Weights of a small encoder-decoder audio transcriber: encoder norm groupnorm, 7100 steps.
Rows from block 5 of the text decoder of a small encoder-decoder audio transcriber, named by matrix and row number. Rows with one number belong to one neuron. Each number is 128 + 24 x the weight over its row's rms, rounded and kept within 0 to 255. All counts start at 0. Numbers have three digits each.
Before each neuron's rows are labels from the 100 texts, of 14976, where the neuron reaches its highest value: "tokens" is the input token at the peak. Only what is clearly more common there than usual is listed. The data: short read English sentences (LibriTTS-R). In brackets: how many of the 100.
# fc1: MLP up (decoder.blocks.5.mlp.fc1.weight, 1280x320), inputs 160-319
# fc2: MLP down (decoder.blocks.5.mlp.fc2.weight, 320x1280, transposed), outputs 160-319

tokens: "p" (36); "f" (26); "u" (21); "r" (9)
fc1.676:121073144110138145106111101155132092124132128118140104076120112121199150101059093109128119109097130130164118133125122107169120114117151160147115122146157095145132117088123127174129129146139154137088120136145123119140177154137158121133116134082109126127095160158147096129142138102112124123113127136173084121135138149133127175148123109122110088146108143154115130162187133120119107103115091116170133119133154140127127132114095135131137164105132099138151127085105107147124115156143137
fc2.676:153157119121116134156129120103093108091131127073101101084124178148136149127129102132151147130128137205144148139130098140157137094129157108169085146151139104121135095109093083121117110113128102090121158123143139136156122129128095093085120093101144082145106171131126121104124140106140137093133136126123109151076127125166127114113133108128200102123108133134114106178132114131141109142158082137171145150153165144149106121091101120144155107132129155104121119139094144135124144122131142

tokens: "n" (51); "s" (46)
fc1.621:134117146132142120121112164141124146148130169119104146122144128179135172112097145183089107125055111152108134142125146049098113098151109118141130086131112106143162122111103118107131127117091168164084141149141135121110157131130162124131104153103137149146160147104121145130156126149098102135116170101104137111150129120090110144125109160150119152145145138147087122140189117111141123094150126162150162131171146126165102192144072139153161160186148106132155114130067132141122123148113118
fc2.621:138138159148125146136105133126128129097133136109139107118093180160119106093082096130113148141136119123125123175127114135087159111093158089129091154132064093132145152090127109107108070145135134161126132104149135100102120147135146099165061117110120123133125124128107132128128153153117134153141179181099085118104126116167093104129119158130121150113104122125101109142131136109153133101105141170156087145164138135097140140139103146133147161115148141164121077123115150127113106087132149

tokens: "g" (43); "r" (37)
fc1.645:148124132113116116161141111093162115149097151154125108127161172155130142119111140138141140149119130207161174149084142116124122130153101106155123132107098104114091129082098151140111138172141136124138107119082119122177135106080094126139100096132155190125174132140118072124123117156135138147133106067124126095163117117151133096183110148122079115134137127115121088125129078142112120132119117109133127122111186098101171117150151158123150158148150101122156112121108124125128149098126121
fc2.645:090117151111159132128118096113156070108099125083141162118149123103147141138151181112149121132118141085136133083147129102085082139121133154124131119122145079137137104131121104103148155121111107170150132073120162129135113128113135138081124147151144143132120112124137151128146163137127111116121103133135168152151179103119127152122155124111101122096102096153136139137180113132072147156101148146138142170123139129108074076130130144160084131117164101153118148124154127157140117160135135

tokens: "l" (68)
fc1.87:147117168148107130137141075112129137134125128116129159138055130149152163163110095154102122149104086143136104158119115109153156126103136135107141138109057120102179157159142085073139097157095092142125124132099102143123137141096131095100112162130160125120092124156163109127141116133126142115114168112082127139122140153125143079148127135145158082128148127110125128166102137114116125097121116159144144107173151135144146164098105145109146147123146125159126111101084147136141104102112110
fc2.87:124118088093106116125114133147178147133098120094137132116155104120152119121115125106168078103137095095122077107086090169136118159108096110099149124151119128125138098127211139134143121116146095153155123129136142116141085141131129108134165119120100094135133131116135095122121103100082145108119109101109118144112132133128140129117115145149142147122132132104129162150146189113148150142139110122102123126133118125111151132138140113092160089122133161127093128129166119100134149112111150

tokens: "g" (43); "u" (25); "h" (14)
fc1.355:156131161151096140152117145134126109146141149099088096083117169131118129134107101143118133112093131163134189131078136086154110129139138151178116125130107138124147131110118164120110088144128162113125117117102133159120156130094118117110091112082143131165118143184166123096156092141107121136161136132097074139112115142144135131153126134125182140107124152140095088177137114114156104084178115142165097122112140125109150142138124117144177147168152126122148101136119144140147116121113153
fc2.355:145105170136110148139130118134093137117150123105119121114119144131100133126110120213130135163124092124145123151132150125129102140105105127115145129151108127114152096101082106130111134133078128118142127131151127140177128138118142100094122141094155165150124132153193139137124107141151055125087134085105143108120104110115158144144154148116142152134132132139106118128118128133173136115165089148150126130171149118143115170106094131114152145178156117074144093141124165134119074145137164

tokens: "l" (100)
fc1.472:164110123130114120139132107152164120129114125074148135170119140131112128127143106159104142115154100157095143172125138148125123085106109106125132156134104133088132137163128100138103091147142110136069113121081114112174170151116100144110135129113136106139110117142168121157114115128141129141154136100129168150099152124162108132136154098117108083131123088070114102117089080120131140136126100141169129064179115162133106181112102161130131122130129136128170105134102110101179109130103162
fc2.472:133170142143148141088155099107098136093181126094145124140134157127109142152141105113160114123117122121143103125100136129106151134134144119094114151163109090089109132132100147112141108173122111166089109143095136090137139099106123117124163138140118086156091106125069167139124132113156115133115161157139122135122147117159098134112111131126122111095155127087126131117077114119159100138143109137143139123133087117125144164135155148149129137113074107124152118136119103087140145122124114

tokens: "n" (62); "y" (31)
fc1.184:112118151140171125139158102092136172066111132114087120079125108125167119110119151165134117122089162126146108136117130103181125132168145123138128137156125130115128131163117087131118134151119141089127117124122106113109172147133140148119151111098139117098126178135135105094094142090140120111144169086139122132161109120172125116129107156107157119106087122162125150133160078160200133100127123109135127093145131151105154142145119115083136122151105121117151091121113160124118126098114136
fc2.184:144140123102118136108143090105144104149172070146195134120087173072146124122162128072123110149144164107119148123111122113142130147125127093194114125099156110159166179170101105115147126124132156146159148125179147150126113097161121183130138141126135143085106100128136167103148135107116097145138134149166127114138122148098133093122132143130125111154110069122123188143131111124145160089114176144099126139110113140139125118124125137121124092088174144095129159130135142145113136095113122

tokens: "u" (50); "a" (49)
fc1.165:156162137176108103111112129105154130133105146110137120107164179155108123159092101167111127126110136174200135130158146128158098115111107148119144163160148149154119141119126138140133123151094134139162108101131156140151178149081180148119151126128125150128107129121147105130091124174147135127170133101138151117150112090130108095151119167121116165117096093174138097099167101115168157111115116082145121111130149125171152125142125172141126159136081059080129097105088102112106135142091113
fc2.165:116131118136151163123118153154101111138159160106139161147129118160136127147147156087129118103082123132102154149148132131139128133116150134163145129114140131154120129132113112139138185126108161116133093141132126119145126088123143133145130126120090163110110134161117112105124156124084128094109088194145115118137088105131118118089155168139145143108119112114162082119128138139155163121072114097107113107147111081099151106133097150135132140130151138178119128138139129111098097144095115

tokens: "c" (59); "t" (26); "l" (13)
fc1.4:087094117111181107096110139155094118102125118117131151146101143113197163106106146185135107136111111143087113147122129074143133082136119121103131110132140160148149102136106142121126118125088185109095131135125120109126126128129148103122149085077103133149111142174155169134127150100139092138157148128133144189103116123167127095114137160141154130084149121119119119137150103136129081126121093078160130107154140128122128114120126127162129119128104068108157125132077160170133146131103133
fc2.4:090061125078155112132095124153117123146174122122134099163144115073149138123167129104133117172108141149108146114083119175137127167120118126124160085150058101143134128105134113163186171133136111128086149106152148139138112112109120147147117108093132126147130117160149149102131140094126093110106135120128131147148121146142153148119154131117128126125140118145176121117121101117151111130129091135083105097152090105181142124101163081144123110134135130118152123127140153116145133131133165

tokens: "u" (62); " " (35)
fc1.745:139166165152130118161116141116107165095129104110146084125152160108142166109117111129127154099119120139120165107098101113107127105172096132152086153082156125131110105113070109092105104170121141114136155139108160099139121113117129156145144164102196133153159130126132111108159102141146133144117171128134099147110083128157151130193095139132157148097137109144108116155112123095147078135110147104111059131134132121148148119117125101126160173136113152119101082166124118129126127180126169
fc2.745:105123106124093142154152148089115091108168119135122129137115144171095093125152141122138139135169128114116139120104176114130123157118105105126128135094103177092140156150139155139154139153137139130176100145127127131123131111113125143134152114131162133140138104138110078109118150139105118112173167104138145120167073120143141114128112118132112116159133085147077136154142166139114161126149165120117152123143108063106159134132134147120139125103179171097104104126108162122127085127103141

tokens: "g" (39); "d" (28); "r" (12)
fc1.299:160099145134143116105119145115134140132141130107100137109134180126185150141138143147087126141099120168164170123088167136118129138158121107136098114123121091124115166112118168156125102162117162123143128130098157162161147111087139125139105109125129128140162110141157082043125127126143167122157131080100124120159082177117150114175133123129137107126107103160149097146108117117145111162108151121159118151084135104165105117170117118138171110168080094137158126140145133145132121088150158
fc2.299:112143142122139136144128109142144160142135061160140146119105104146104183105086140166113132142118126164152128123134159110131132117132140173098112150110089098161070086159120119194134104107146172092151109079126131122123141123117085140168099133093149093116129137163175164075131141123102120144124101145119151121133117138133149106112146143142149138129145131161152137148112131167147139149119131123122214137102123158082166138108108123104115130138107135100136161135109094152151138096173106

tokens: "c" (89)
fc1.303:139153162150094086124123150113110136150078153139140068145148148180142127132073160088121128153109129119175115106120132108135103088099074135102121125112100086158129123127108107072111114162110117121163099168100107137141136146116125087110099137164140160113146078154157112129149120167101132145157146115137121151132101085124132148159130128149181120146051149129093123145161149112138121112129106113182105116153159111116122130139118138115112148146162128105168085108081189117139114094086137
fc2.303:155161091136131158166096161109129152103102092081109100138133137124134150114153135165099148087118107109170143102146134135116108121126128103109101106154103084096136159133137130101133121117128121118169138138093106159108117183146120158069118124126132138123104109111130093155117080120133122139103114114162115193146154092111135196097089110129098142150140103148150118140113134156135149110123132133098123146098111146105177116123120143107117134109164121112136107122106144127177131132119167

tokens: "u" (45); "i" (36); "w" (15)
fc1.226:093095149119124112114135132107129131108112105092135143039064129140138147130119127163154164166132111158103084114144144089103133078139134126165106143092108128138107137145094098111111141134132113088073163164122132139120137115150124161119116138128136161181089175139109136136134120127133113101139151102138134143126088163091164133140114100139140141154116115163139146168125125136088097114106116112143141182160161180108095103110101145104125121148133103100156116107079147067150119153094117
fc2.226:119130052104163141110140110157133126114174105116136120117132097136130149137126160128138145131147144109162153151130091132078151112126156112153113128119136096113120147137138144129117177129082116132138169146156105142160140130132082127152105111158149128129140157170152112159134134103142111123121152149164119115164135136122138135149134104131115134132163097091123148144105115111133144145128118127114183148117125147127139108151173175162087134114096137135086147074121100175148113113125100

tokens: "g" (30); "r" (26); "d" (16); "w" (15)
fc1.173:127103143102180140125137145114108112081094157132164106117102142129123113138089112115111192105154113149152121104113136131108113076116121177138110124146104115097131068122092114160094134158101133124139104116125114134116165084124168127132165167101153142086091167169126125115129131133139096155139156092163141145137123123128154100127158115157136130179157083166098128132113111152128090132160112108149104114138149155125140112125141156111130153126141126088145116126119152124092125095166123
fc2.173:139074099114128139124122136135138130084166121128119124086162132169166133127154151102157117073107164162162130123116121149154109119121124097139213142117091143128088193123104121130114152144116119113100116102135105108095134134157173135063127142126064158187110141135142108101122116117121106080140111119136112143171124159166130111119066135124110147099123120125120126123154122132091114164114178118120140134132124101122137132139109121130149154111134139069115088121148101112117114121147130

tokens: "n" (100)
fc1.51:132102127163088150137120162140150165112122127105080110101154130126164137140118121148108128120098119168118107137110110112147107079142172104184111106142117154148141099065128079127144117124153153114107143162113121136097136117135157118114120112131121125143141136142150120130117119140136118128159091118147101159153143125111187140156122110127140133152114143138121105136149096138156152083164110128148104112126135139118144173136096146137130168132150141131157093126146175131169104150127145
fc2.51:122108108168115129095107155133115130114143095121097128136120129071153152137121133114133109152137158143168050123152136105126137095108129085134128187104104172099087147132134113101088072139134140101169143144161101140140128171140138120141125156078118142151126111162139167138142103134108108140152094135106089143124162137126164145157164140127168128136098121138097153146169141137126140103089106111128153124151148137160153119117114141151108121145140126121132099134098144110149110138112154

tokens: "a" (90); "l" (9)
fc1.405:151141165168151094059134108138149176126108154103046097120112123157105122149099084163081077103143146175137181138140174114164113180135141099172157124118128117094098169159064156145114122111106121131108127160134145157143181102135145118163125132125123136106125120100139102140118100122123132145152119141103135131150084136140148099124130180140164140135111156134119068144108121089114141119131151141161101141118105150111147118120142100150115127133127125102101083114085123115135099138117147
fc2.405:140091120145156121128095139102132120129168141216141096144139152100127112085076123152115120108163138134146142172158148175125120151115106141122143169130133137101081133117098133181104111096098071120116085152126129127123096104187139111147150139119154162129139119158113135141143098147123121144118078124157112103121109149104164116129204155095136135138158084144123117125109149120121152103158142105113104136154149133138151127122103143155096104150117150088125117136096105168099156116133148

tokens: "g" (63); "p" (30)
fc1.218:155136147113137142159125133116117121078121156107147100138111125130172126182106120159109125120125081130125120122083049111137117066090115137154093116114106159108138118141113136116112100158113135128150101116104109135153115123115077119154133129137131141100133114169176125095175118114140106130156184065114134137158095122124159095175109159129158122116126110151123123151148098137107097117140085126129111107172142141136137177090119175087128126178117166100163111138108163137101152111116119
fc2.218:118162129133143142126124127136120122123163142114130119145124080139133096113135121149152127159151106116145120088094123145089119111131132147104171128096139163109140117154127114105104163144097089126121124092144114115111124102163127118154123167158078112099172144146128121099087132138118138085116148109192163143137117193191121136073148118132114103123131109156119121139124159159092138158119121132125160145138100098137124124112153151142144107148107134158120141168112153132070109080130117

tokens: "a" (36); "i" (25); "y" (9)
fc1.539:143166120162115105162130095112153101161122137061073089089083127113155159153109104138141109131082137114104102171121105139132153109105135076158132117162143128130112133154124134109147133178094112132169119121143156158122141161068138153116141156142123138096155096114105100143105113130109133121134139110127122143164121129082162150128111189125160100166134160151154136131171166112120137097112109154151098101138133171126074138142126178095120111124130127106120124090066104145147123128080146
fc2.539:164143129162108118151123072135127163154107159148132119101106112102107135119135096134094138118094127127130129114161114108142085156138138110127100096190167100159175148109116155120141112135131172142137121108164134160155129094127140136103122081147118102136111137087146083142138130093178171107141163140147109122133114142134125185135051183126129169157161143141103089130136101125114113116102117105120138148109156105129122141132126134155196091131126100092143144101129123115122110158156176

tokens: "n" (47); "r" (22); "d" (12)
fc1.298:123097113116137127135130143139104136107136111129143125127170123166203143168086112179066117111116134129120141130129114113147133109136136144132116126089135128127119132103145116132118140152146103149097079129133169119098175114072166102140117130105130174136107134142164124089160136131096074116109207112099110142107155147142109154184065084118125094124092100155121158136133106125134153097163140088144133131119148156120120114177088165094163157097112135095152163103155111173152151139118134
fc2.298:124142108083148107169113111132126139166159182117132087100140135127098156113124083126094120146109139156125101108140089152101131133106137089144153143086138132159118138106088152166126127095130171097166152132154129144135138111125130132094132144079084135147120104116145163159113141131155141120154129117087113072120118165138117131160108144133164157111157133146134114218130111135109143113167110133074113113142105096131142097132131155148123118119135106076133127125164132143120169139139111

tokens: "g" (45); "o" (42); "d" (12)
fc1.346:143134139163123135146162122116075121109134136091101091099131156147118149114124123130137147109107118176148148138154090149123124107131151134134125119139099113164127118120100137149097077149142115111132119164100147125121157119096158121156140122102156183172124179080122085077148131187078127118126110131090126115135111147161137114122109113108147146122118119173121120121162086135117144131127080140170116141136136123145109152106145142148150109170123159088133136134099142142127126130123161
fc2.346:124147094122111193111152103118140143115119156135111094145154165110088128116094152159121132127091126160128120151120090128113118105146146148130138078162131147151121141124118149090122118145175139148109140112146129127103115141154155126137116118115167130160167088120110114126125156145104123160161114139114094054128200124131176113141136101118146115137146158095147097123171082134165149149109129157137088148105142095150112109121088089152136137163145148131133145166101162146096139125137138

tokens: "a" (64); "o" (18)
fc1.657:141177137155138129101124146135101179093095111111118120139149129157130150095103150161138169090114134119189158150141156110156116123096119152135136121112139125136146099149117168140138141155120139105108075144150100108150186116083124162125163138133101122077139154129155107131123115183107133096116175131123143132152136139144142114128103162140147106184147125114066075145143102154130128115149130131138099145121105126131119169133082132098124164138158116117131102098087131174125135072133127
fc2.657:083117128125109134136161107136123141096129122111136105146144141122133119110168166172129139096115117129163104145125137150143137098117143153102149122109129105138118145156128140108145146104129137092180090102129119159099128077131073106093135130180157136109178166112150115107124149109136100119085086121101144077175153090113179120100115141135078132141114162120094125132114160130143131157166113180128111162128116138147119155092128118141112134117137139101119139125140135146179124107168106

tokens: "p" (64); "v" (35)
fc1.683:157138131148090107155128128138060156112121115138121101140122131161173163097137126154032148165118115121098145130128122115120126048135123128136094079106139095119156138119133085137071126131153141096118108144132130170119132117095144130148154137097143143137134122141192109077142102125078108124162108125116119134157142100129149128123113084149141123120101091148100118099108114128154162099157135106150111130141124177144123152128145127085138170125127142096151135117158149179151087108128110
fc2.683:126158101124111151093120102136157087172149139082169123182127136105139103114102106126109106155141133065124104097111144181120121152122169116113105132122135121151133097115159134119105158095133106129129207134135162100137107160181104133121118148122081101145145107115152147102116133124138119117118128148091105099128117119125151172121189109125150139104129086132148142065111135141112159150128124132114102175106134129160095083156173120120155108093124133164156122156117135121121121155142129

tokens: "e" (60); "u" (28); "i" (12)
fc1.90:106149116163122081097130131152151082123111170098093109081120114110121152156125138139123132154121175126182107122129153092158126117147169071136132083163147137117097157093129132098118107139083110097127107121150185133130146123119168108094110107116142154100123171133138126171122121133114158153149151107104158161113124171112100140169119129157118102113112156188147119107137135106149131107144092132119082140113115156143097119148101134110150129142160086087116125086070134149167110131135159
fc2.90:111140136115149148131129145159153100091156160151076122129134122102098113133119087144113095160188139121137113121147142112148142133070132133112126156146132155102147092116166140134128137114102125165116107147076152104123148162108147140103164132122123113156144117117125094111107118152109124153120113141107127153112125150134080136138116118139113114148107127111129168108164121177133124169114117161064113130116140163114110105169143125088132119129120117189106112105097119101117131135128143

tokens: "l" (34); "m" (34); "n" (11)
fc1.708:139105146142121184052136151130134142151117123111113143125097178182144119129106120088112105109128074126148127119143111133108133141114134153138150102146113124124108137103120110090123096103119136137140139142112118149094145181128149122106131148129113123132120109126165108144110174128123092146125126164097132114141117118124103124104107087135178093105097112116102110120148133160157149139145127138168139109163167173132156147141104130115157165117131121112122124120131160137111120069108177
fc2.708:153120145164077192125129150109158141129120144141110130100107112118102073111142132105169109124113164124139129109136145105129104141133123136107101129152095102121122143109104137116096169104100136131111111112101153132128194131107115149111092166162120130133133137094130109143086118142145176123139147127132097111085127122146140152116124118125157122149118117155096129142123173125127163113156140120128136101095143107139136137168123157144132125083168112181166124112160137121128084135109137

tokens: "u" (82); "k" (18)
fc1.208:123147139160146093129153067135129149140134122105114092094143132174090127127089113139121120117112126166169128122109142117138122105135148143129125119163120103135126100154077126117119124125107154094107176123133117167112230149133153102185086110106150133096125169150109099125121132105142141117141132127158123118131099112103144135104087134132131137160148132123118130133137105158127140092176075139153123099131131131139151126140067123118128175117104115105167112101091109147166090106126094
fc2.208:062145115103140073134185104139134107124161151145135143096142168144132120156102123156095092086160144121126127126153125169138141136107115158121138124162150135102155103174109147136106119107155104100110109144153120136158145145158153126109111144124162117118131119159131091162120113133154119138115179129148084123108144104116125129147135163110131127137159078107084089189114156131119174118160120150127162132112149135137145102102134148129134145112098167158128151136133130151120141100140087

tokens: "l" (99)
fc1.519:133099148155133130142157114146153150094169107108129115098102106132152107102135071153106099119146116168128137139130096090125162128157120104180140130110098124104118127156101123119136152120150114113142130112115189128108140113124116120114154150071133121155095142128151135109105139096127089128131163140040145145109126091158148120151136104120183147094119141103136117120112083116147140113144131093177106075171115144091155148125129132122144109089133132114123131127091112142150118140120127
fc2.519:147101174165160159119155153149147148102157131137128155139111130152076158129141115170114150123154170105116096114174172140121149130128115136059083132157149084134142118163142130132120134151090094128158109147114109166094146130073090148165114115110144140116149095170123139136134143114113144129094114123134096072142129144108155126104125114106098119137136149105160130106142146160206119154146117126143131110106068127181138133153149109139124139088088140143095107092143074103134128142185117

tokens: "u" (64); "b" (20); "m" (13)
fc1.65:149135122156158115153125128135113167132147105065152127078111129118131115129135119117124177124133116114121128151127137100117134097147138147156124153131102136109146133143102106094115128122115157132146140145135141115146127117115107133145115113105188150111116182154137127148127086134133139126135136139105152129112115102108142132150117142113142112110118115141132146136113120130114138070111148090179132165149186147124153100139132162048193121115120159122142099162084131145137120134111108
fc2.65:172097132109105134133124166159128139149154127124139134145142120140136100133154113157117101137146153189118080169144159136148140106140116107102137089088110120133125155122148132148141138149101162126123139109151115124159112085133123102062104147153145123148166087123162104138113112096149112160137084094086116100119116146123163071141170122142153146136122160121100113125160124181107176142138162090134158107115135131111152130130114146137119107090114108135101136121160102154126094138110084

tokens: "u" (75); "r" (25)
fc1.423:115148122145159164113135182148059163109130100132123072090129180106154142122131102132073184122108077145145140128124116105089137108158120153150153122115140116138123104127128106133150118141095153107072157158128121195138117128134144130161118144130122129123134208153136102103121141155116111107192124100115137159117141111115162114145129128125124175111134129156114137115117087114118126128169143096149128167118127119157157114121110134146122153123095114038115104099129159119140138131139125
fc2.423:158124068096132150081097164100114093116197091166121093128129131103149184101136104120156156137118120121153153126140155074127151161169163058139207167157122164116137113124123110133135116144127184121110146144149117151109144122103114130131115149089126128146101116166129110117143121111122131112136124123164122121127150118165101105106133112116141122133133129104172163120128130124123132177157136100112158137148147116145125124110108141135155122113120130116111118122129071121135160128153087

tokens: "l" (20); "f" (18); "c" (18); "v" (12)
fc1.239:156116127145167161128125129143127128118129188123138094154145123169121145149107144154090145122107101166102156136115094113153131181126118148161114097117130115112144105133124110129167132149127129110142168117118123136091163125124164090148105120135097115110092113129141108140104170119105137163141157126075125105167121121156073106154126150174122122131129126178075115143154119132110102117140117083121096114179140129108125125116138128115112150140114113106125118143120133167132067147064184
fc2.239:125170126170104168154150150161150115078154191112147132130137126126139156116125106143143093170119119159093130166167135153129124088111123143109119115144116126124182111156110143055162180134129113102133159142154119139131150085113095128131104116107080121136114158121139126115099162127121096114152163104118122132130113110111128172117133166115161108119101139120147104092117138110107141098129087156130102121115143141131105120124103088154087148110160122146171142136117149113094108147157144

tokens: "n" (99)
fc1.197:121156153119138146057147138143098151143118139122122083160111194132128127131112147136139143112109135175120156123137119143140116124150080127125101106135164086126170103117126129116110105141148133071123118149071138111132122146123131148143134121131119183150118120112127093163110081147130107161116114117118135102130095125144117156133115173137143137119146160169121097166168105100172124080138167128145090143103130093114157133175107150109158164208129101104139108133120139153141149090108155
fc2.197:130140110143152091150132130115107164106103125144111142125111158144106077106144167114165163123124150108128109094127136129108148144099105120157126193140116112126128156118121154159157135149123125153144147159132126148132075115154086149145133140174126143138146131157092106138118101155185138124086145117151159140111069121136093128130161124126126139106142110153185095143104144168129143111106130136088077092148124113085172133101150125137115148121142139108158079081144127131106139100136066

tokens: "a" (30); "e" (20); "r" (15); "m" (12)
fc1.344:138125106085135096151141140125081121105126093093100113114135129120124142148091079096114121117155120135156111152110118084106127137142128144151133157129109129113098109119123100135154092115086136140144141186160146155141136170134098157129136112093136126107151111120112120104133104151147162118122142147116078160156117128117106104096096100126133128139122138116128137190108141140151126102166126102177119137108139138114173162114108133102112134091139148075120126070095106137145132138164122
fc2.344:163162154116107105113163115135105149120167092069129126147132138129045148112136110143119147111123135153113092090134095154142130123179102110109068162147165121147116118138129151113115132099129096166131112110143174163098165153114134162130110118148132147097162135106124094133105112110155096135082116117130123130111169106076170101109115070146175124124141152138185127118135144114171061141125115121141151083106146112116109143157113112120127134157131176130127128092146140152134125140145107

tokens: "r" (52); "o" (34)
fc1.442:104108125131096114114154138164129138161128131139100115114141107133144178107142128165089131174076113125125112156113156116125145136117150093133114080107169093124116150123120126141130128131140103127112129134114151127106130121124193133116136152100151214166115133090167119130145095102092135149136144137111153105101108171155136151154076112104099094141133102139118087139128146110134145114072141149115131144128089174141112120140144137125171177135151111108126121121135077137138121105110121
fc2.442:117125135117138146084139099148097078119116108126133131177145073113125114148134120139139154121124108086149163140114139115154113134138107124146120113136151118145122092157120148130155157174101117148127148138153116116105166108130125137121127125112122148123160128079158145122168076130141113142098150197122081130128167119144168113139110127111125116143114136094116147097109143096127148158111124105063059132110108118089135117119118124136115150112103124124088117121158081148121133136123117

tokens: "l" (79); "p" (20)
fc1.200:152136144148131089118138112109122134097127122121142093110125153136163103116120132117077093097080124162121106116114172119133140091114110122114071137130121115138173129132134104105098167108131159124071134138124139132115133179144149125135138113093107114125119134112133082127141124108115090099114141126155091151092106130120149134156103143140144090105122145104117139130129121095144108077143140171152115149134140120132132146153069157092172121146115140126147122125086158111121113116124119
fc2.200:154157110154080131130090133096141143104110147136142123109183150098125063086119102090159163101114160092116123100129109157081116130129110155153144134193114112107130128119116101155121139124111119166141102087144136138132093157104167158117112147148133107104149145123114146118117102123138123106108108141133107102135111107142122172138126124130139115148126097143124138145119100107120116139117122140147157146153140122171115146105138128121186086128102160137138148130165173133102108114131106

tokens: "c" (53); "o" (20); "t" (17)
fc1.655:166108119135116120108130141128141164144076112130116131098157120112143206153144164124131109106108127154167097156111162086160100124151188080148134134131135092132111103135129129131085088114110141114135162153096134134145129114108190117108099151111117129142146097112132136161138148145127119136118118119052144147135145116124160147132145160123120119145139114153118086119183131088102180085142111123114148141131091116128181133141120115128144174149133120088163128077117149121161114172112163
fc2.655:105128060109133103121167080155139102138121083148102161107129128096113145144155132119162113131120147122142091128093176117137115102127113110091124175125084104110111136138149125103106129124146127122134123125158132091077145095118136094144144179144112160150145080113139152168134128100078136140104094144135130146147173132143124126143142093114082167073144131140112148136148087132128119140073129111046138128146088153130154106142142108159125173141112136171080155124158121140124143127160150

tokens: "r" (100)
fc1.282:133136114142155115160147156151106167106127141115128101151121117147103132106091139122120143146086116180098109165072149071105136092113098120131131107124102074105133108081101119122158131152133132107120149166091139137120186113121152130130153149130133151165129132110145132102150126098093132087182144131125130140147154119113116110131053145109154143139161135135060141149111120100127097133156113117143112115149169175108173123155063110142146175100102122129143068125088154160150114120134134
fc2.282:165137086143122139131178133188118128055120095104113105114129109107153128156122142134114093110142119153140097112149158088143105064110152152145123090069140123116137178158140100152139142139101122074138117178105091152158119150143113091134155127127136123118093176168125145125132149088116108129167147142127090124141177102097108111117140114173146172159152108146086119131141121101117151115132185137128120135184161131103103151132122101127087129125104114121143086122119151092093131116111160

tokens: "r" (94)
fc1.251:099148140132090125134149125182122140154145119083110087070129149131123129155056094111133142093107142156186104158152154104157132106110113116136113109113178123144142101103159146142111092148066106120115139122130111197115147113110130151173128116148171137136135161137127127148148085140087129084135137137127121165150152140119130098123113129154104135123096097184065107154113151135107119112108137122130126136124133165098146144142098128112138151133145089118141113121075121131139105141096162
fc2.251:095111112117141156114131126147124126124133138143116138126128158110129114100139123078135140171136099101130144163150108164145153128086130109094170117123102170140080142163109087131124132119096138179090135092122129153095116128112156089107094139157122104112111136134072131127116104132104128095125171126136155156113141163115148098113130125132093078142140137142103121116103118160094119154114142117130211140119120166100105138135134169118165138098097086167207117121135097135133118118127111

tokens: "l" (90)
fc1.387:171166128143160134182148136168150086076119108107104132131108148101141134154160124107085147126120110126116175151150111093123123120161140109157104114125106154064116118110118114134128125124125113128135116144126125164115180156112144152100141147129135144111124097154160131089126099139127110123121155139117125132117162108097120129128107108127105093204128129151127110136097062139134124152134121129131122108137124153129132132158123108117146149140165131083137122112089117094178085117056178
fc2.387:064117167187118135119171134105136174168111126134135155108115097139103096124122157139161145122125115073099153155111153131121125084180148147107131163122113147154085086178158115147113145129098094113130116103116082117115092123128117130164112122104116132104110099126123119155092168113133119122081128126133176118142156121102113110134120104133127144074082158165171135107125127162155120142133153139125114114071156143145145105138149133131131141126098122112117110158135124156121115076178136

tokens: "a" (89)
fc1.720:104091125104122087135147136132091194119130131128103132122143116152091109148112151153085134108132141122156164165139119102142135137128161104172175124076188142105091124137151124186154120113139175117125112130118114106110164128130126133162134114116107135147111145122117123154137129176118150098168159127106159123171101105112116078089126131135123146178124102133115129115170098121156178078133130101149116115144170121111161157121121132113103134134155137058129105126154100132097128125129147
fc2.720:080155128126152117171171123145126158149118106106122116153128136150156135138160139100124129110117093134147085127145144181163160109142079153115163135109106129129123089145135091122132131093144104113098140112143093094106133133118129128161114152164106134116161124127110152114096148081136182153169116135158125092152107158135122126135111137141137114148103172100102161081137131128120080144127175133118101173137122114106120182134141079128099112123145103114110152090134159166126113151123138